Weights of a small sound classifier.
Model: 2.8M parameters, log mel input, arch pvt, norm layernorm, activation quick_gelu, patch size [4, 4], depths [3, 3, 3], widths [64, 128, 256].
Training: 9100 steps, batches of 256.
Data: trained on read English sentences (LibriTTS-R), 15625 training examples.
Rows from block 5 of a small sound classifier, named by matrix and row number. Rows with one number belong to one neuron. Each number is 128 + 32 x the weight over its row's rms, rounded and kept within 0 to 255. All counts start at 0. Numbers have three digits each.
Before each neuron's rows are labels from the 100 clips, of 14848, where the neuron reaches its highest value: "responds to" is what is common among them. Only what is clearly more common there than usual is listed. The data: read English sentences (LibriTTS-R). In brackets: how many of the 100, against the usual share in percent.
# fc1: MLP up (model.blocks.5.mlp.fc1.weight, 384x128), inputs 0-63
# fc2: MLP down (model.blocks.5.mlp.fc2.weight, 128x384, transposed), outputs 0-63

responds to: voice: male (78 vs 47.9)
fc1.254:101128128128128128135128164156164122097222027128118122149128128128128074100128120217128087091084134237128105152185128098128118128093153128128067128128049096144128120128091152128181156128128128
fc2.254:094176128128141041104128215147128128095155062182128054128146116128127093073153113128069128128128128128113124128131128132178128129128171211128138064128049128102128128128091074128129155198128128

responds to: voice: female (81 vs 52.1)
fc1.169:128128106198128073115128095055121128128114195128131106128101152142082155128128128097128128148118106102128128128128070128128207145185128197094138063202180128128161128058079107116081083131128123
fc2.169:128128142128128149120157150128129097128148099113128130140128128087165128128128128150113128128128128103144163093190128128128128128128114139128128128122021128076065129087123110139160128255128128

responds to: voice: male (94 vs 47.9)
fc1.262:113128139072128128144128170202122128128128104119128107159128137092128092128170092173098128087128128198124117117129174094128090078086141065174104183073128128135098116142128081128210167128144128
fc2.262:128128162109170128095153163128128079094076149159144128097115128153128165068128128072128153161128111128128163128128125141128128159128171128147149077128117175128194128153097132131128082000125077

responds to: voice: female (86 vs 52.1)
fc1.199:172082128046208189128095119119160131128135061128128137128073074158128128076128149157128099106160128113113175128222150148128000103125128128094128206082128147128128110193131128128181117128100130
fc2.199:129152128121128128128128151109139136167154158128095097129128128128128128106128127128128128080014077141168119128128110128096093128128128131102139161128125113128128139124179103139140128000133156

responds to: voice: female (89 vs 52.1)
fc1.96:151128134136128146128128082083113128128084216124128128128128128128128220165113136123153128173128128076172183128128093163139128137203102128128156128134128128128184128128128128128095055128099086
fc2.96:135203128147128128151069090129128163128162128100125128187128128146094107135128128128128093117093163128172106143111128197128094103132128128102128146115128130128128099128186128128128184255139163

responds to: voice: male (100 vs 47.9)
fc1.304:156106128128124128128128101091097128154044212128134128051128167128144177174128128076129159167172128026128194128084099101128126164128096155153166128128213145099176122122164128097051067128128144
fc2.304:164070154120128182142073128140111128128072197075183186165128128123162166181100161117128128128182128085119124128085128085105092143128104058146128200128159128089093068137116162110121056126099128

responds to: voice: male (87 vs 47.9)
fc1.142:113110141128117123128092128187128112128128255128128128128128128128146160144128128121134128128060082128165153128128123128163150128128110115128148113128128128128239151128128128128140089133128128
fc2.142:106134128137105128128048077084128146133128217100128128128131128128128128116128153128110108128168128128128128128068110206133128128128128128128128128150128128145128132124128128128094123255128105

responds to: voice: male (76 vs 47.9)
fc1.370:119128128128128156128128115128128075118128128187091205165128128128124179128128128128128126128128128128117128128128193082101128128128128062128112084170000017128041146128135164128128153128068128
fc2.370:128092128128128128128121128128128128128128137128157128128128128128128162069061128128128128128128103128072128128128089128138126128128128128128084090159128128178128153181128113128128137255128067

responds to: voice: male (84 vs 47.9)
fc1.14:136172169123128147126089111127128106141134152128177161187135133123152128099060176128110161134074169097092090089167096191103130167076158078087128063175145128135116157158188178169149136128096064
fc2.14:099197198083128104156049084158116109128120112063176129145128110128081099115128102098118128077128169114039120109119165148128068106128173114107120155090130161137109079133178128163136163174147127

responds to: voice: female (91 vs 52.1)
fc1.94:128153087128128128071093128128128128128147054103128128128152070128128065101095128128138128128128157207128071128060128218128135079128128128109128128087119128128118097128128128139218230128169049
fc2.94:128128128128128131128173138128133128128128090115128128051128128128163106128128108128128107128070128128128135128214171128128160128092128126128094128128147128133153134128196128128128128000128201

responds to: voice: male (86 vs 47.9)
fc1.277:130128128128128118096212128107109128121101163128128163128180184079128116211128128128128145128158204097115073128077128043128241173128091128168128128177128057128043144128128226114074128128128141
fc2.277:128128128128128128181128118114163128073106091179146128068128109128191107176128124128139108128128169128071128128174151099128154115091128128137079159115150128128128128150128128087128065000125128

responds to: voice: female (90 vs 52.1)
fc1.285:165128061182128145143104073080128164142128149128128135128128176058138128128149168128171128176128128145201128128148106206128128128158128128128128059128221156148128128128184149128107126128095147
fc2.285:154128132089167143082128101145128128128136139201128131055150086128161151125128158128128146133141050128128195128128128081128079128128181214117115128128128121128125128202050128128167071004115128

responds to: voice: male (97 vs 47.9)
fc1.331:147137141128128131128104105128093128128057226128154128070158204128128212145132122027104169128107121058155195128123087123156123128118128158128161071128181172128211128128128128094096070128078128
fc2.331:128128128128141171143128057127128182160139169054192128170128154135145120128116163096128109082128128128109093130091109128082082145128121128098113190130162123116128077128162174135104122128108133

responds to: voice: female (81 vs 52.1)
fc1.70:180022085128122160116118068078128139155036173141128154086133128123129128181128160128163128175128128128183128128128099128128133150171120128128133128128229128128128128128117071088128128128099153
fc2.70:128078128128156115059118156128128053128078140190171128062139128104136144128128128154128159181173077128061136108128115102128135158128190128143128128108128172139128171128039108128149130183128128

responds to: voice: female (95 vs 52.1)
fc1.244:159088128165128128132128091079120128179074193129128128113075152138120160158108139081151133175128128034144165136126089128128150179163122128115153100156184135128175128078125111101062065141087119
fc2.244:098170128160107118169158102128114191132199084090074091149143128098107128128128128128128106087082171157188116128201128174135133081109086174095128128141064096128128116128173128139128177242128187

responds to: voice: female (95 vs 52.1)
fc1.333:168095128175121157085104078079107169175101191147139148144126175122128166137060171128158128177107142078154128128165070177104128178162113128072136083187184125163128156128128142107128128114074128
fc2.333:137078128102134137108128128128128105127128201200128128036128128128152201096088128157110148145130037128129185120185122141122119146128151128134128060138128127145187128128128102128128048051103083

responds to: voice: male (94 vs 47.9)
fc1.139:131170129143128128128067128128089112147058196105169080128125184128126128082135129003128164159065113059128128097171087158116122142107139128160128035133190128128208128128214140139123128128104128
fc2.139:099215128110128132152061073123124139128128128060154110149128124170128079135134117128128128118117244108077072128041128118113128128149128068101128181128169166128093108128128180114128128128133136

responds to: voice: female (94 vs 52.1)
fc1.17:115061148196128128128128045051125128183061128128128148118128151131128223241111128128128128128128111128128128090131128051138157128128075213128172128202128128128103128128112128128044031132128128
fc2.17:128199128109151128190128129193128101128128002138128180049103128132128128128128104128128128128128128128128128109224172102128128105128128133128107128128128128119106129128128128089161141000164173

responds to: voice: male (83 vs 47.9)
fc1.165:103135111100125102128152121185079167098138129128111077118132151104099127124193102134146088098128095187142135177125163111111128072173119160176106160071107128153156068119102101077166122122147128
fc2.165:145181209072149157136043126135153092105129116152176158163123099161128128087109140080100159140173136070074155097128130166156058155105190085106153151127102150094112119128144146159130151146103071

responds to: voice: female (91 vs 52.1)
fc1.8:098147161096128128159128198186171099128128075128128124205116083128128073128133082128102148082165146128093128128101194078141144085128159128141128168102029091128063131093128112160158128123180128
fc2.8:128128128117155097072210128128128072128094131174128153038128103128143162096128131149099154159150071122114179104163128087128128128124165184174128045128061164131156128189056128151141085029128115

responds to: voice: female (89 vs 52.1)
fc1.52:124128127185078075090173091121128139128027128093197128101173181128138172155086113050128147128129199056096132139128121128142212159143107210124128069126130154133128128128128095154128100123150101
fc2.52:108128128135128128128146163097118153150108205092133034128128132128143115103128095074128152076101072128128132128154109138128116135122092230065114128160165143151101140139139099128108126000145128

responds to: voice: female (83 vs 52.1)
fc1.15:128112116092071136184112140176110128128095153113115089134168128046143146154167084164089128093121085128157146128142161067151077068130135120173128176048100130103120080128152078115192089133159128
fc2.15:155075073184066140156162067086113207150131128128092158115168143102155139213106128169128128134153128128170117128145118088141153115112069196105154149136128071119100128121135128117117106226132163

responds to: voice: female (81 vs 52.1)
fc1.82:128128128128136095083182128114087128103128203128128112128128172128082167128070135128128101155097157128128128167128122112128245151128128161169090000176128128128150100109100128128076079112164128
fc2.82:169128128129140128104048128128128110097128128136128160129128128148128122130128153120139096191180128128128128128127128139128128128128138091128128123058172128128128128161135147128133128255128100

responds to: voice: male (79 vs 47.9)
fc1.362:148182128128145191199087128099128128128128060129085105128128088128134128128186128201128111067128067132177128128128128174119011083128144104105128211100128112120128128128214132123163128160133128
fc2.362:109128128128104128128122150147128125142105128141128087111155128126148128128112113113128162098109085128118108128087128133128121152124151199141114165128147153150128128136126107130128147000128128

responds to: voice: male (88 vs 47.9)
fc1.80:128162122128189176128176128078128128092101104117093128069128088168128128128128143084128134117088128128128128167117128169128128128147105128135136058159116163134186128149130183145092128128148128
fc2.80:097128095128155128162208133161128170128236057097079082128128108126128128069128134164128128097128122128128128128086128134095128128133128082086165128090128128118150128128124156139128183063128097

responds to: voice: male (97 vs 47.9)
fc1.129:154133128128135139146110106128086118128042233126163128068128187128161184139128120038128162170128118048138181128105128137134132179126113147147155128128222176113202125128187149092091077135128119
fc2.129:145128154128128180166128060121104197128133174054176128128128147137141121140128164117158103094128125128133084128094111137088089139128107071128109182135153128110095070124149180120103109189096128

responds to: voice: male (80 vs 47.9)
fc1.43:161128118170148128128127096089116128165090161135125137097087159158128150154119150073165138180177128042154162135083075128126162179128110154128148119152179138106171130072113162089053091139096128
fc2.43:159126164089181150066116127144121069128079147156175128088094128171131149107121156086128156171177102083079166128099109128118106177129165124146133128128142183125158119169053168127126102020092083

responds to: voice: male (94 vs 47.9)
fc1.321:114128089168169147128160128072146144133157128128066128128098076128085128096161128136153078128171128115128179128122119128128128128128120154157128134128098083099128131115128187129099128128147150
fc2.321:112128128147118099069145128141149081128128127154129128128128121172094128128128113107127128128122159128108118157131128128144178128128139128160128099128172128168149128111096129121128128000143129

responds to: voice: male (90 vs 47.9)
fc1.263:128128128128128128128148175128128128128000128139128106078128154128141128128128128064085106128128168128113157166077164128128128144128128128128128128128128128166188128128128128128128128128119128
fc2.263:128194128170128158191109128116128192085117128109128164180086128128128128128128128070191112128128128128188128133128128128128128128120120086128177104128133100128128128128128139128128128056128044

responds to: voice: male (74 vs 47.9)
fc1.0:138160103120108145137088081128093168128140163107152144130204128083148162132104172184086159099060140165114079112196128151109097128129100091105133118122108128128101082192154126128185120105105080
fc2.0:124159160133158112037060109107128097126111128156128145135106114224088136106128147074128132150128146110054128169108128181134128164145128128128128113143179168169155162145096142147091133006115116

responds to: voice: male (87 vs 47.9)
fc1.212:097128103128128135128048128128128151128128128107100128128083128183110128062128128111128128128128128222144051192128128249128132071150128104128128190128128218134128128128128128112170128128128128
fc2.212:128077128128128136128150131059128128128099181128128112190128128128095128128128128082128128179152128088168128150031128128134128128128128128037175128192128130100128138068128128128128128255128128

responds to: voice: male (86 vs 47.9)
fc1.180:155151136118102138106075122173071163154128184112166111184128161084128172108085166109107150121079131128129111128158094153107106128154122116125134128122094109148128096130132138124180128106091047
fc2.180:135145168081134162173117155126203128149136130165149100166099111146180119109100109068104147111147128084118164069152107128163102160070181138067130165159092146079105155097167103145111142193116128

responds to: voice: male (95 vs 47.9)
fc1.354:100130128128128128128158162128168128124216036120113137190117073128128068108134125216128093077111137211124083128184128112128126080128142128110095159128030076128128137128076113161173163128128132
fc2.354:145120144109151178180068066138111181160119181059179164128128128128151143146121160128161110128145128107135118128100124123087078137145109050128099180113155089097100053169128188112129107182128128

responds to: voice: male (88 vs 47.9)
fc1.271:080138128128128119078128128128089128128128139128108090128082108128128066072128128128128108128078129167128099128128132210128128053204116128128133128128128128128128128037128128101128128116198128
fc2.271:128097128128128115087128128117096141128128178130161152128128128157128128128058128128062128128128128128128128149128128128128128128159167089128128128128109128128128128061128128108112128255128128

responds to: voice: female (93 vs 52.1)
fc1.357:134128128183128128130116125128133128186120164128128128128086129154078168128128141073142099147128085095160147128128083128128172154183128128103171103174121117103177128047128070117066075142128139
fc2.357:121128105147102136169128116138128162128176093128126111100158128091135128147128128176121115086103128128150128098210128119127093103094093141115106126138056076109072107128128131159128169255128173

responds to: voice: female (91 vs 52.1)
fc1.371:161146128034203210128128123128128139128131058128087128109082083128128166128128128128128128128125068116105128124213142166128000128128147122128153228108112128128174128198110097128128100128128101
fc2.371:128125058128128131160128168062149131192128164128128042128128125146128128109139128128128128056031128128159090143204100128093124127128120166091128145168128139123128128128128128128117144000152128