{"model": "sound classifier", "dataset": "read English sentences (LibriTTS-R)", "train_examples": 15625, "noise_aug": 0.01, "time_shift_ms": 100, "n_mels": 64, "hop_length": 640, "input": "log_mel", "spec_augment": false, "win_length": 400, "targets": ["voice"], "num_classes": 2, "arch": "pvt", "norm": "layernorm", "norm_position": "pre", "activation": "quick_gelu", "mlp_ratio": 3, "head_dim": 16, "fused_qkv": false, "qk_norm": true, "parallel_block": false, "inner_norm": false, "drop_path": 0.05, "patch_size": [4, 4], "conv_stem": false, "depths": [3, 3, 3], "widths": [64, 128, 256], "loss": "cross_entropy", "init": "trunc_normal_002", "residual_init": "none", "optimizer": "adamw", "lr": 0.0017, "beta1": 0.9, "beta2": 0.999, "eps": 1e-08, "grad_clip": 0.5, "magnitude_pruning": 0.5, "steps": 9100, "batch_size": 256, "epochs": 149.1, "lr_schedule": "cosine", "final_lr_fraction": 0.1, "warmup_steps": 450, "weight_decay": 0.3}
Rows from block 3 of a small sound classifier, named by matrix and row number. Rows with one number belong to one neuron. Each number is 128 + 32 x the weight over its row's rms, rounded and kept within 0 to 255. All counts start at 0.
After each neuron's rows are labels from the 100 clips, of 14848, where the neuron reaches its highest value: "strongest on" is what is common among them; "band" is the frequency band that holds the peak. Only what is clearly more common there than usual is listed. The data: read English sentences (LibriTTS-R).
# fc1: MLP up (model.blocks.3.mlp.fc1.weight, 384x128), inputs 64-127
# fc2: MLP down (model.blocks.3.mlp.fc2.weight, 128x384, transposed), outputs 64-127

fc1.132 [128 128 128 128 128 159 128 179 128  90 128 128 128 128 154 128 128 128 128 182 105 128 128  84 128 147 128 128  70 106 208 128  65 128 128 135 108  89 173 193 128  83 160 128 169 128 128 128 124 128  50 128 173 128 128 157 128 118 128 128 142 128 155 144]
fc2.132 [128 128 128 180 141 128 142 128 128 128 128 103 128 128 128 128 144 128 125  33 128 128 128 156 128  93 128 128 128  63 128 138  93  38  96 163 128 128  83 118 128 128 128 128 128 128 128 128 128 128 201 128 118 107 128 128 128 146 128 128 128  68 128  98]
strongest on: voice: female
band: 500 to 1000 Hz

fc1.334 [100 128 128 128  97 128 128 128 103  56  95 128 107 100 170 128 142 128 134 211 128 128 128 128 141 146 128 203 103  92 188 167 127 110 128 118  87 113 164 203  77 128 172 151 132 128 128  69 128 128  58 128 142 148 128 138 145  63 128 113 172 128 143 172]
fc2.334 [118 128 158 128 144 120 128 192 128 128 128 128 128 128 128  93 148 128 107  62 128 128 128 154 114  90 128 161 102 143 128 128 128  64 128 128 142  97 140  97 175 128 125 110 128 135 102 108 245 133 169  99 145 148  80 130  78 132 128 128 134  97 145 129]
strongest on: voice: female
band: 250 to 500 Hz

fc1.143 [ 57  82 130 116 128 128 185 157 105 141 138 125  74 115 133  88  71  64 195  96 138 105 170 130 150 175  93 128 117 149 140 128 216  86  87 127 138 178 141 128 156 124 128 128  68 159  81 177 114  97 155 128  96 128 171 110 160 128 150 131 113 138 125  99]
fc2.143 [134 134 128 108 149 128 108 169 113 161 188 106 137 158 106 170  73 107 127  72 164 121 163  89 158 115  73 125 131 181 176 122 153 101 129 165 202 150 128 114 134 110 109 152 128 128 110 180  81  78 159 148  70 128 117 133 128 149 128 139  71 160  84  64]
strongest on: voice: female
band: 250 to 500 Hz

fc1.268 [157 128 128 144 128 255 128  36  55 128  72 128 131 128 128 128 128 128 156 128 128 108 128 128  36 110 173 128 128  85 122 128 156 128 128 128 128  73 211 128 111 128 188 128 141 128 112 128 147  70 128   6 128 128  94 128 143 128 128 128 128 128 157 174]
fc2.268 [128 128 180 128 128  54 128 153 128 128 128 128 128 128 134 128 128 128 128 110 175 128 128 128 128 128 128 125 192 128 116 128 151  52 226 128 128 128 128 128 226 223 128 109 127 128 128 128 188 128  91 128 255 129 128 128 128 165 128 128 128 129 128 128]
strongest on: voice: male
band: 250 to 500 Hz

fc1.329 [128 128 141 101  85 128  82  97  85 121 128 128 128 128 128 152 148 128 116 105 159 128 128 128 128 111 128 128 134 128 128 105 128 107 205 183 128 128 106 128 193 140 128 119 128 122 115 128 128 168  33 128 168 128 128  98 122 128 128 128 128 128 128 128]
fc2.329 [130 127 128 128 128 144 128 128 115 128 128 138 128 128 128 128 128 128 152 170 128 130 128 128 152 128 128 128 183 128 132 184 123 131 205 128  65 128 128 128 151 128 181 128 128 114 121 128 128 128 128 219 255 224 128  83 146 128 128 128 128 145 128 128]
strongest on: voice: male
band: 250 to 500 Hz

fc1.325 [128 128 128 128 128 197  87 128 162 128 227 128 128 128 147 128 175 136 128  15 128 128  66 143 128 128 128 128 138 128 154 197  66 128 128 128 136 128  65 145 128 128 126 128 153 128 128 128 128 128 128 128  80 181 128 128 128  90 128 128 132 128 128 128]
fc2.325 [164 128 128 128 128 242 128 128  69 128 128 118 148 128 126 128 128 128 128 128  72 128 128 128 128  80 164 125 128 128 128 128 113 114 128 128  15 128 133 128  86 128 128 128 167 128 128 128  99 121 128 128 128 128 128 113 128 128 116   2 128 128  68 128]
strongest on: voice: female
band: 500 to 1000 Hz

fc1.3 [187 128 128 128 138 238  83  38  77 128 114 110 127 185 165 151 128 111 128 128 128  80 100 163 128 134  95 166  71 128 128 179 128 128 128 176 128 128 128 128  93 128 166 108 132 128 128 128 128 133  71 128 128 128  99 107 180 128 128 128 128 145 115 126]
fc2.3 [128  88 136 128 145 196 128 113 128 128 128 198 120 128 134 137 128 120 128 128 128 113  39 128 116 139 104 128 161 128 152 144  85 220 128 128 175 128 128 128  74 128 135  64 164 128 128 128  46 128 128 128 128  75  77 246 128 110 106 241  87 128 128 128]
strongest on: voice: male
band: 250 to 500 Hz; 500 to 1000 Hz

fc1.95 [108 121  59 150 107 128 168 128 128 128 128 113 109 142  89 107 134 128 159 134  92 128 143 128 156 154 128 149  48 169 217 128 128 128 128 161 128 152 135 217 128 175 128 128 101 128  99 115 128  98  74  81 133 128 142  85 164 116 119  84  88 109 128 128]
fc2.95 [ 99 129 130 128 128 180 128 185 181 137 142 126 149 128 141 128  57 128  99 128 121 138  96 129 113 112 134 126 128 128 128 177 113 166 184 144 128 128 106 110 128  88 128 199 128  92 146 200  83 128 128 173 128 170  85 203 128 128 103 177 128 139 122 116]
strongest on: voice: female
band: 250 to 500 Hz

fc1.299 [184 153 128 128 128 244 128 128 128 131 128 128 128 128 128 128 128 128 128  87  85 128 128 128 105 128  90 167 128 128 128 128 128 128 161 169 128 128  76 117 128 128 128 128 128 128 128  64 128 145 128 128 127 128 128 128 128 117 128 128 128 128 128 113]
fc2.299 [129 104 128 128 137  87 128 170 152 113 152 115 128 218 102 128 128 128 123 117 137 120  80  87 128 145 128 128 144 176 128  88 128 146 128 128 185 128  86 128 128 128 128  99 128 128  73 245 143 110 205 123 125  30 128 128 128 128 132 128  73 128 128 128]
strongest on: voice: female
band: 500 to 1000 Hz

fc1.150 [128 167 128 128 143 161  96  93  52 130 128 153 128  86 128 133 128 168 128 128 128 128 165 128  75  90 169 138 128 128 128 128 133  65 158 128  79  65 139  76 155 128 128 128 128 128 128 128 128  98 166 128  61 128 128  96 128 128 117 105 128 128 128 128]
fc2.150 [128 128 172 128 129  14 115 128 128 128 128 118 131 154 168 128 125 122  90 128 128  98 128  51 140 128 128 128 183 166 128  83 149 197 128 128 128 131 155 128 128 119 128 182 188 128 162 160 187 161  83 128 128 182 111 122  77 128 164 207 128 172 128 114]
strongest on: voice: male
band: 0 to 250 Hz

fc1.248 [128 128 128 128 128 128 128 192 128 116 128 128  51 150 128  63 128 128 149 128 128 128 128 128 128 180 128 128 128  72 128 128 178 128 128 128 128 128 128 113 128 128 128 128 128 128 111 128 128 128 128 134 208 128 128 176 124 108 174 128 128 128 128 128]
fc2.248 [128 128 128 128 128  27 125 128  99 128 128 128 127 128 123 136 128 134 128 128 128 128  90 134  73 119 175 128 128 122 128 128 121 212  71 128 163  64 128 126 207 128 128 128 145 128 128 128  42 128 134 128 128 240 128 128 112 128  47 128 142 128 128 143]
strongest on: voice: female
band: 500 to 1000 Hz

fc1.247 [128  65 128 128 128 107 128 203 180 128 128 164  52 128 119  48 128 128 179 128 128 128 108 128 128 128 128 195 182  80 112 128 128 128 128 128 108 128 140 128 150 128 128 128 128 128  97 216 166 128 128 128 177 103 193 128 128 128 135 152 150 128 179 179]
fc2.247 [128 128 140  89 128 128 128 128  84 128 128 128 111  45 140 128 125  89 128 157 128  91 128 128  81 150 154 128 128  77 128 128 160 219 110 121 128  87 128 128 128 128 128 128 128 128 167 174 128 128  87 103 183 128 128 128 128 128 128 128 170 128 128 128]
strongest on: voice: female
band: 500 to 1000 Hz

fc1.56 [ 74 133 128 232 128 128 147 189 128 128 161 128 128  20 128 102 195 128  89 128 189 128 128 128 128 128 128 128 226 128 128 128  94  86 197 128 128 128  98 128 128 128 128 139 150 128 128 128 128 128 191  56  64 173 148 128 128 128 128 128 128  65 146 160]
fc2.56 [128 128 166 121 128 162 128 128 182 128 128 132 128 128 154 175 128 159 128 128  95 118 128 135 128 122 128 128 128 128 128 128 102 128 128 128 128 160 128 128 107 128 128  67 159 128 140 110 103  96 213 128  21 104 128 128 128 128 105 128 128 128 128 128]
strongest on: voice: male
band: 250 to 500 Hz; 500 to 1000 Hz

fc1.200 [123 123  94 108 128 184 163 128 161 175 128 128 140 122  87 123  78 115 138  55 128 120 188 167 125 128 112 102 157 122 134 128 168  97 106 179 128 187 128 128 141 128  79 128 102 128 128 175 119 128 194  87  95 106 128 128 128 189 128 128  77 101 130  98]
fc2.200 [128 128 154 128 125 128 128  55 128 128 128 128 128 128 186 128 164 150 106 147 155 119  59 172 110 128 135 140 161  82  57 128 112 110 169 131  90 128 124 128  80 108 128 128 128 128 128  27 161 159  84 104 208 119 128 152 168 128 143 175 127 113 128 154]
strongest on: voice: female
band: 250 to 500 Hz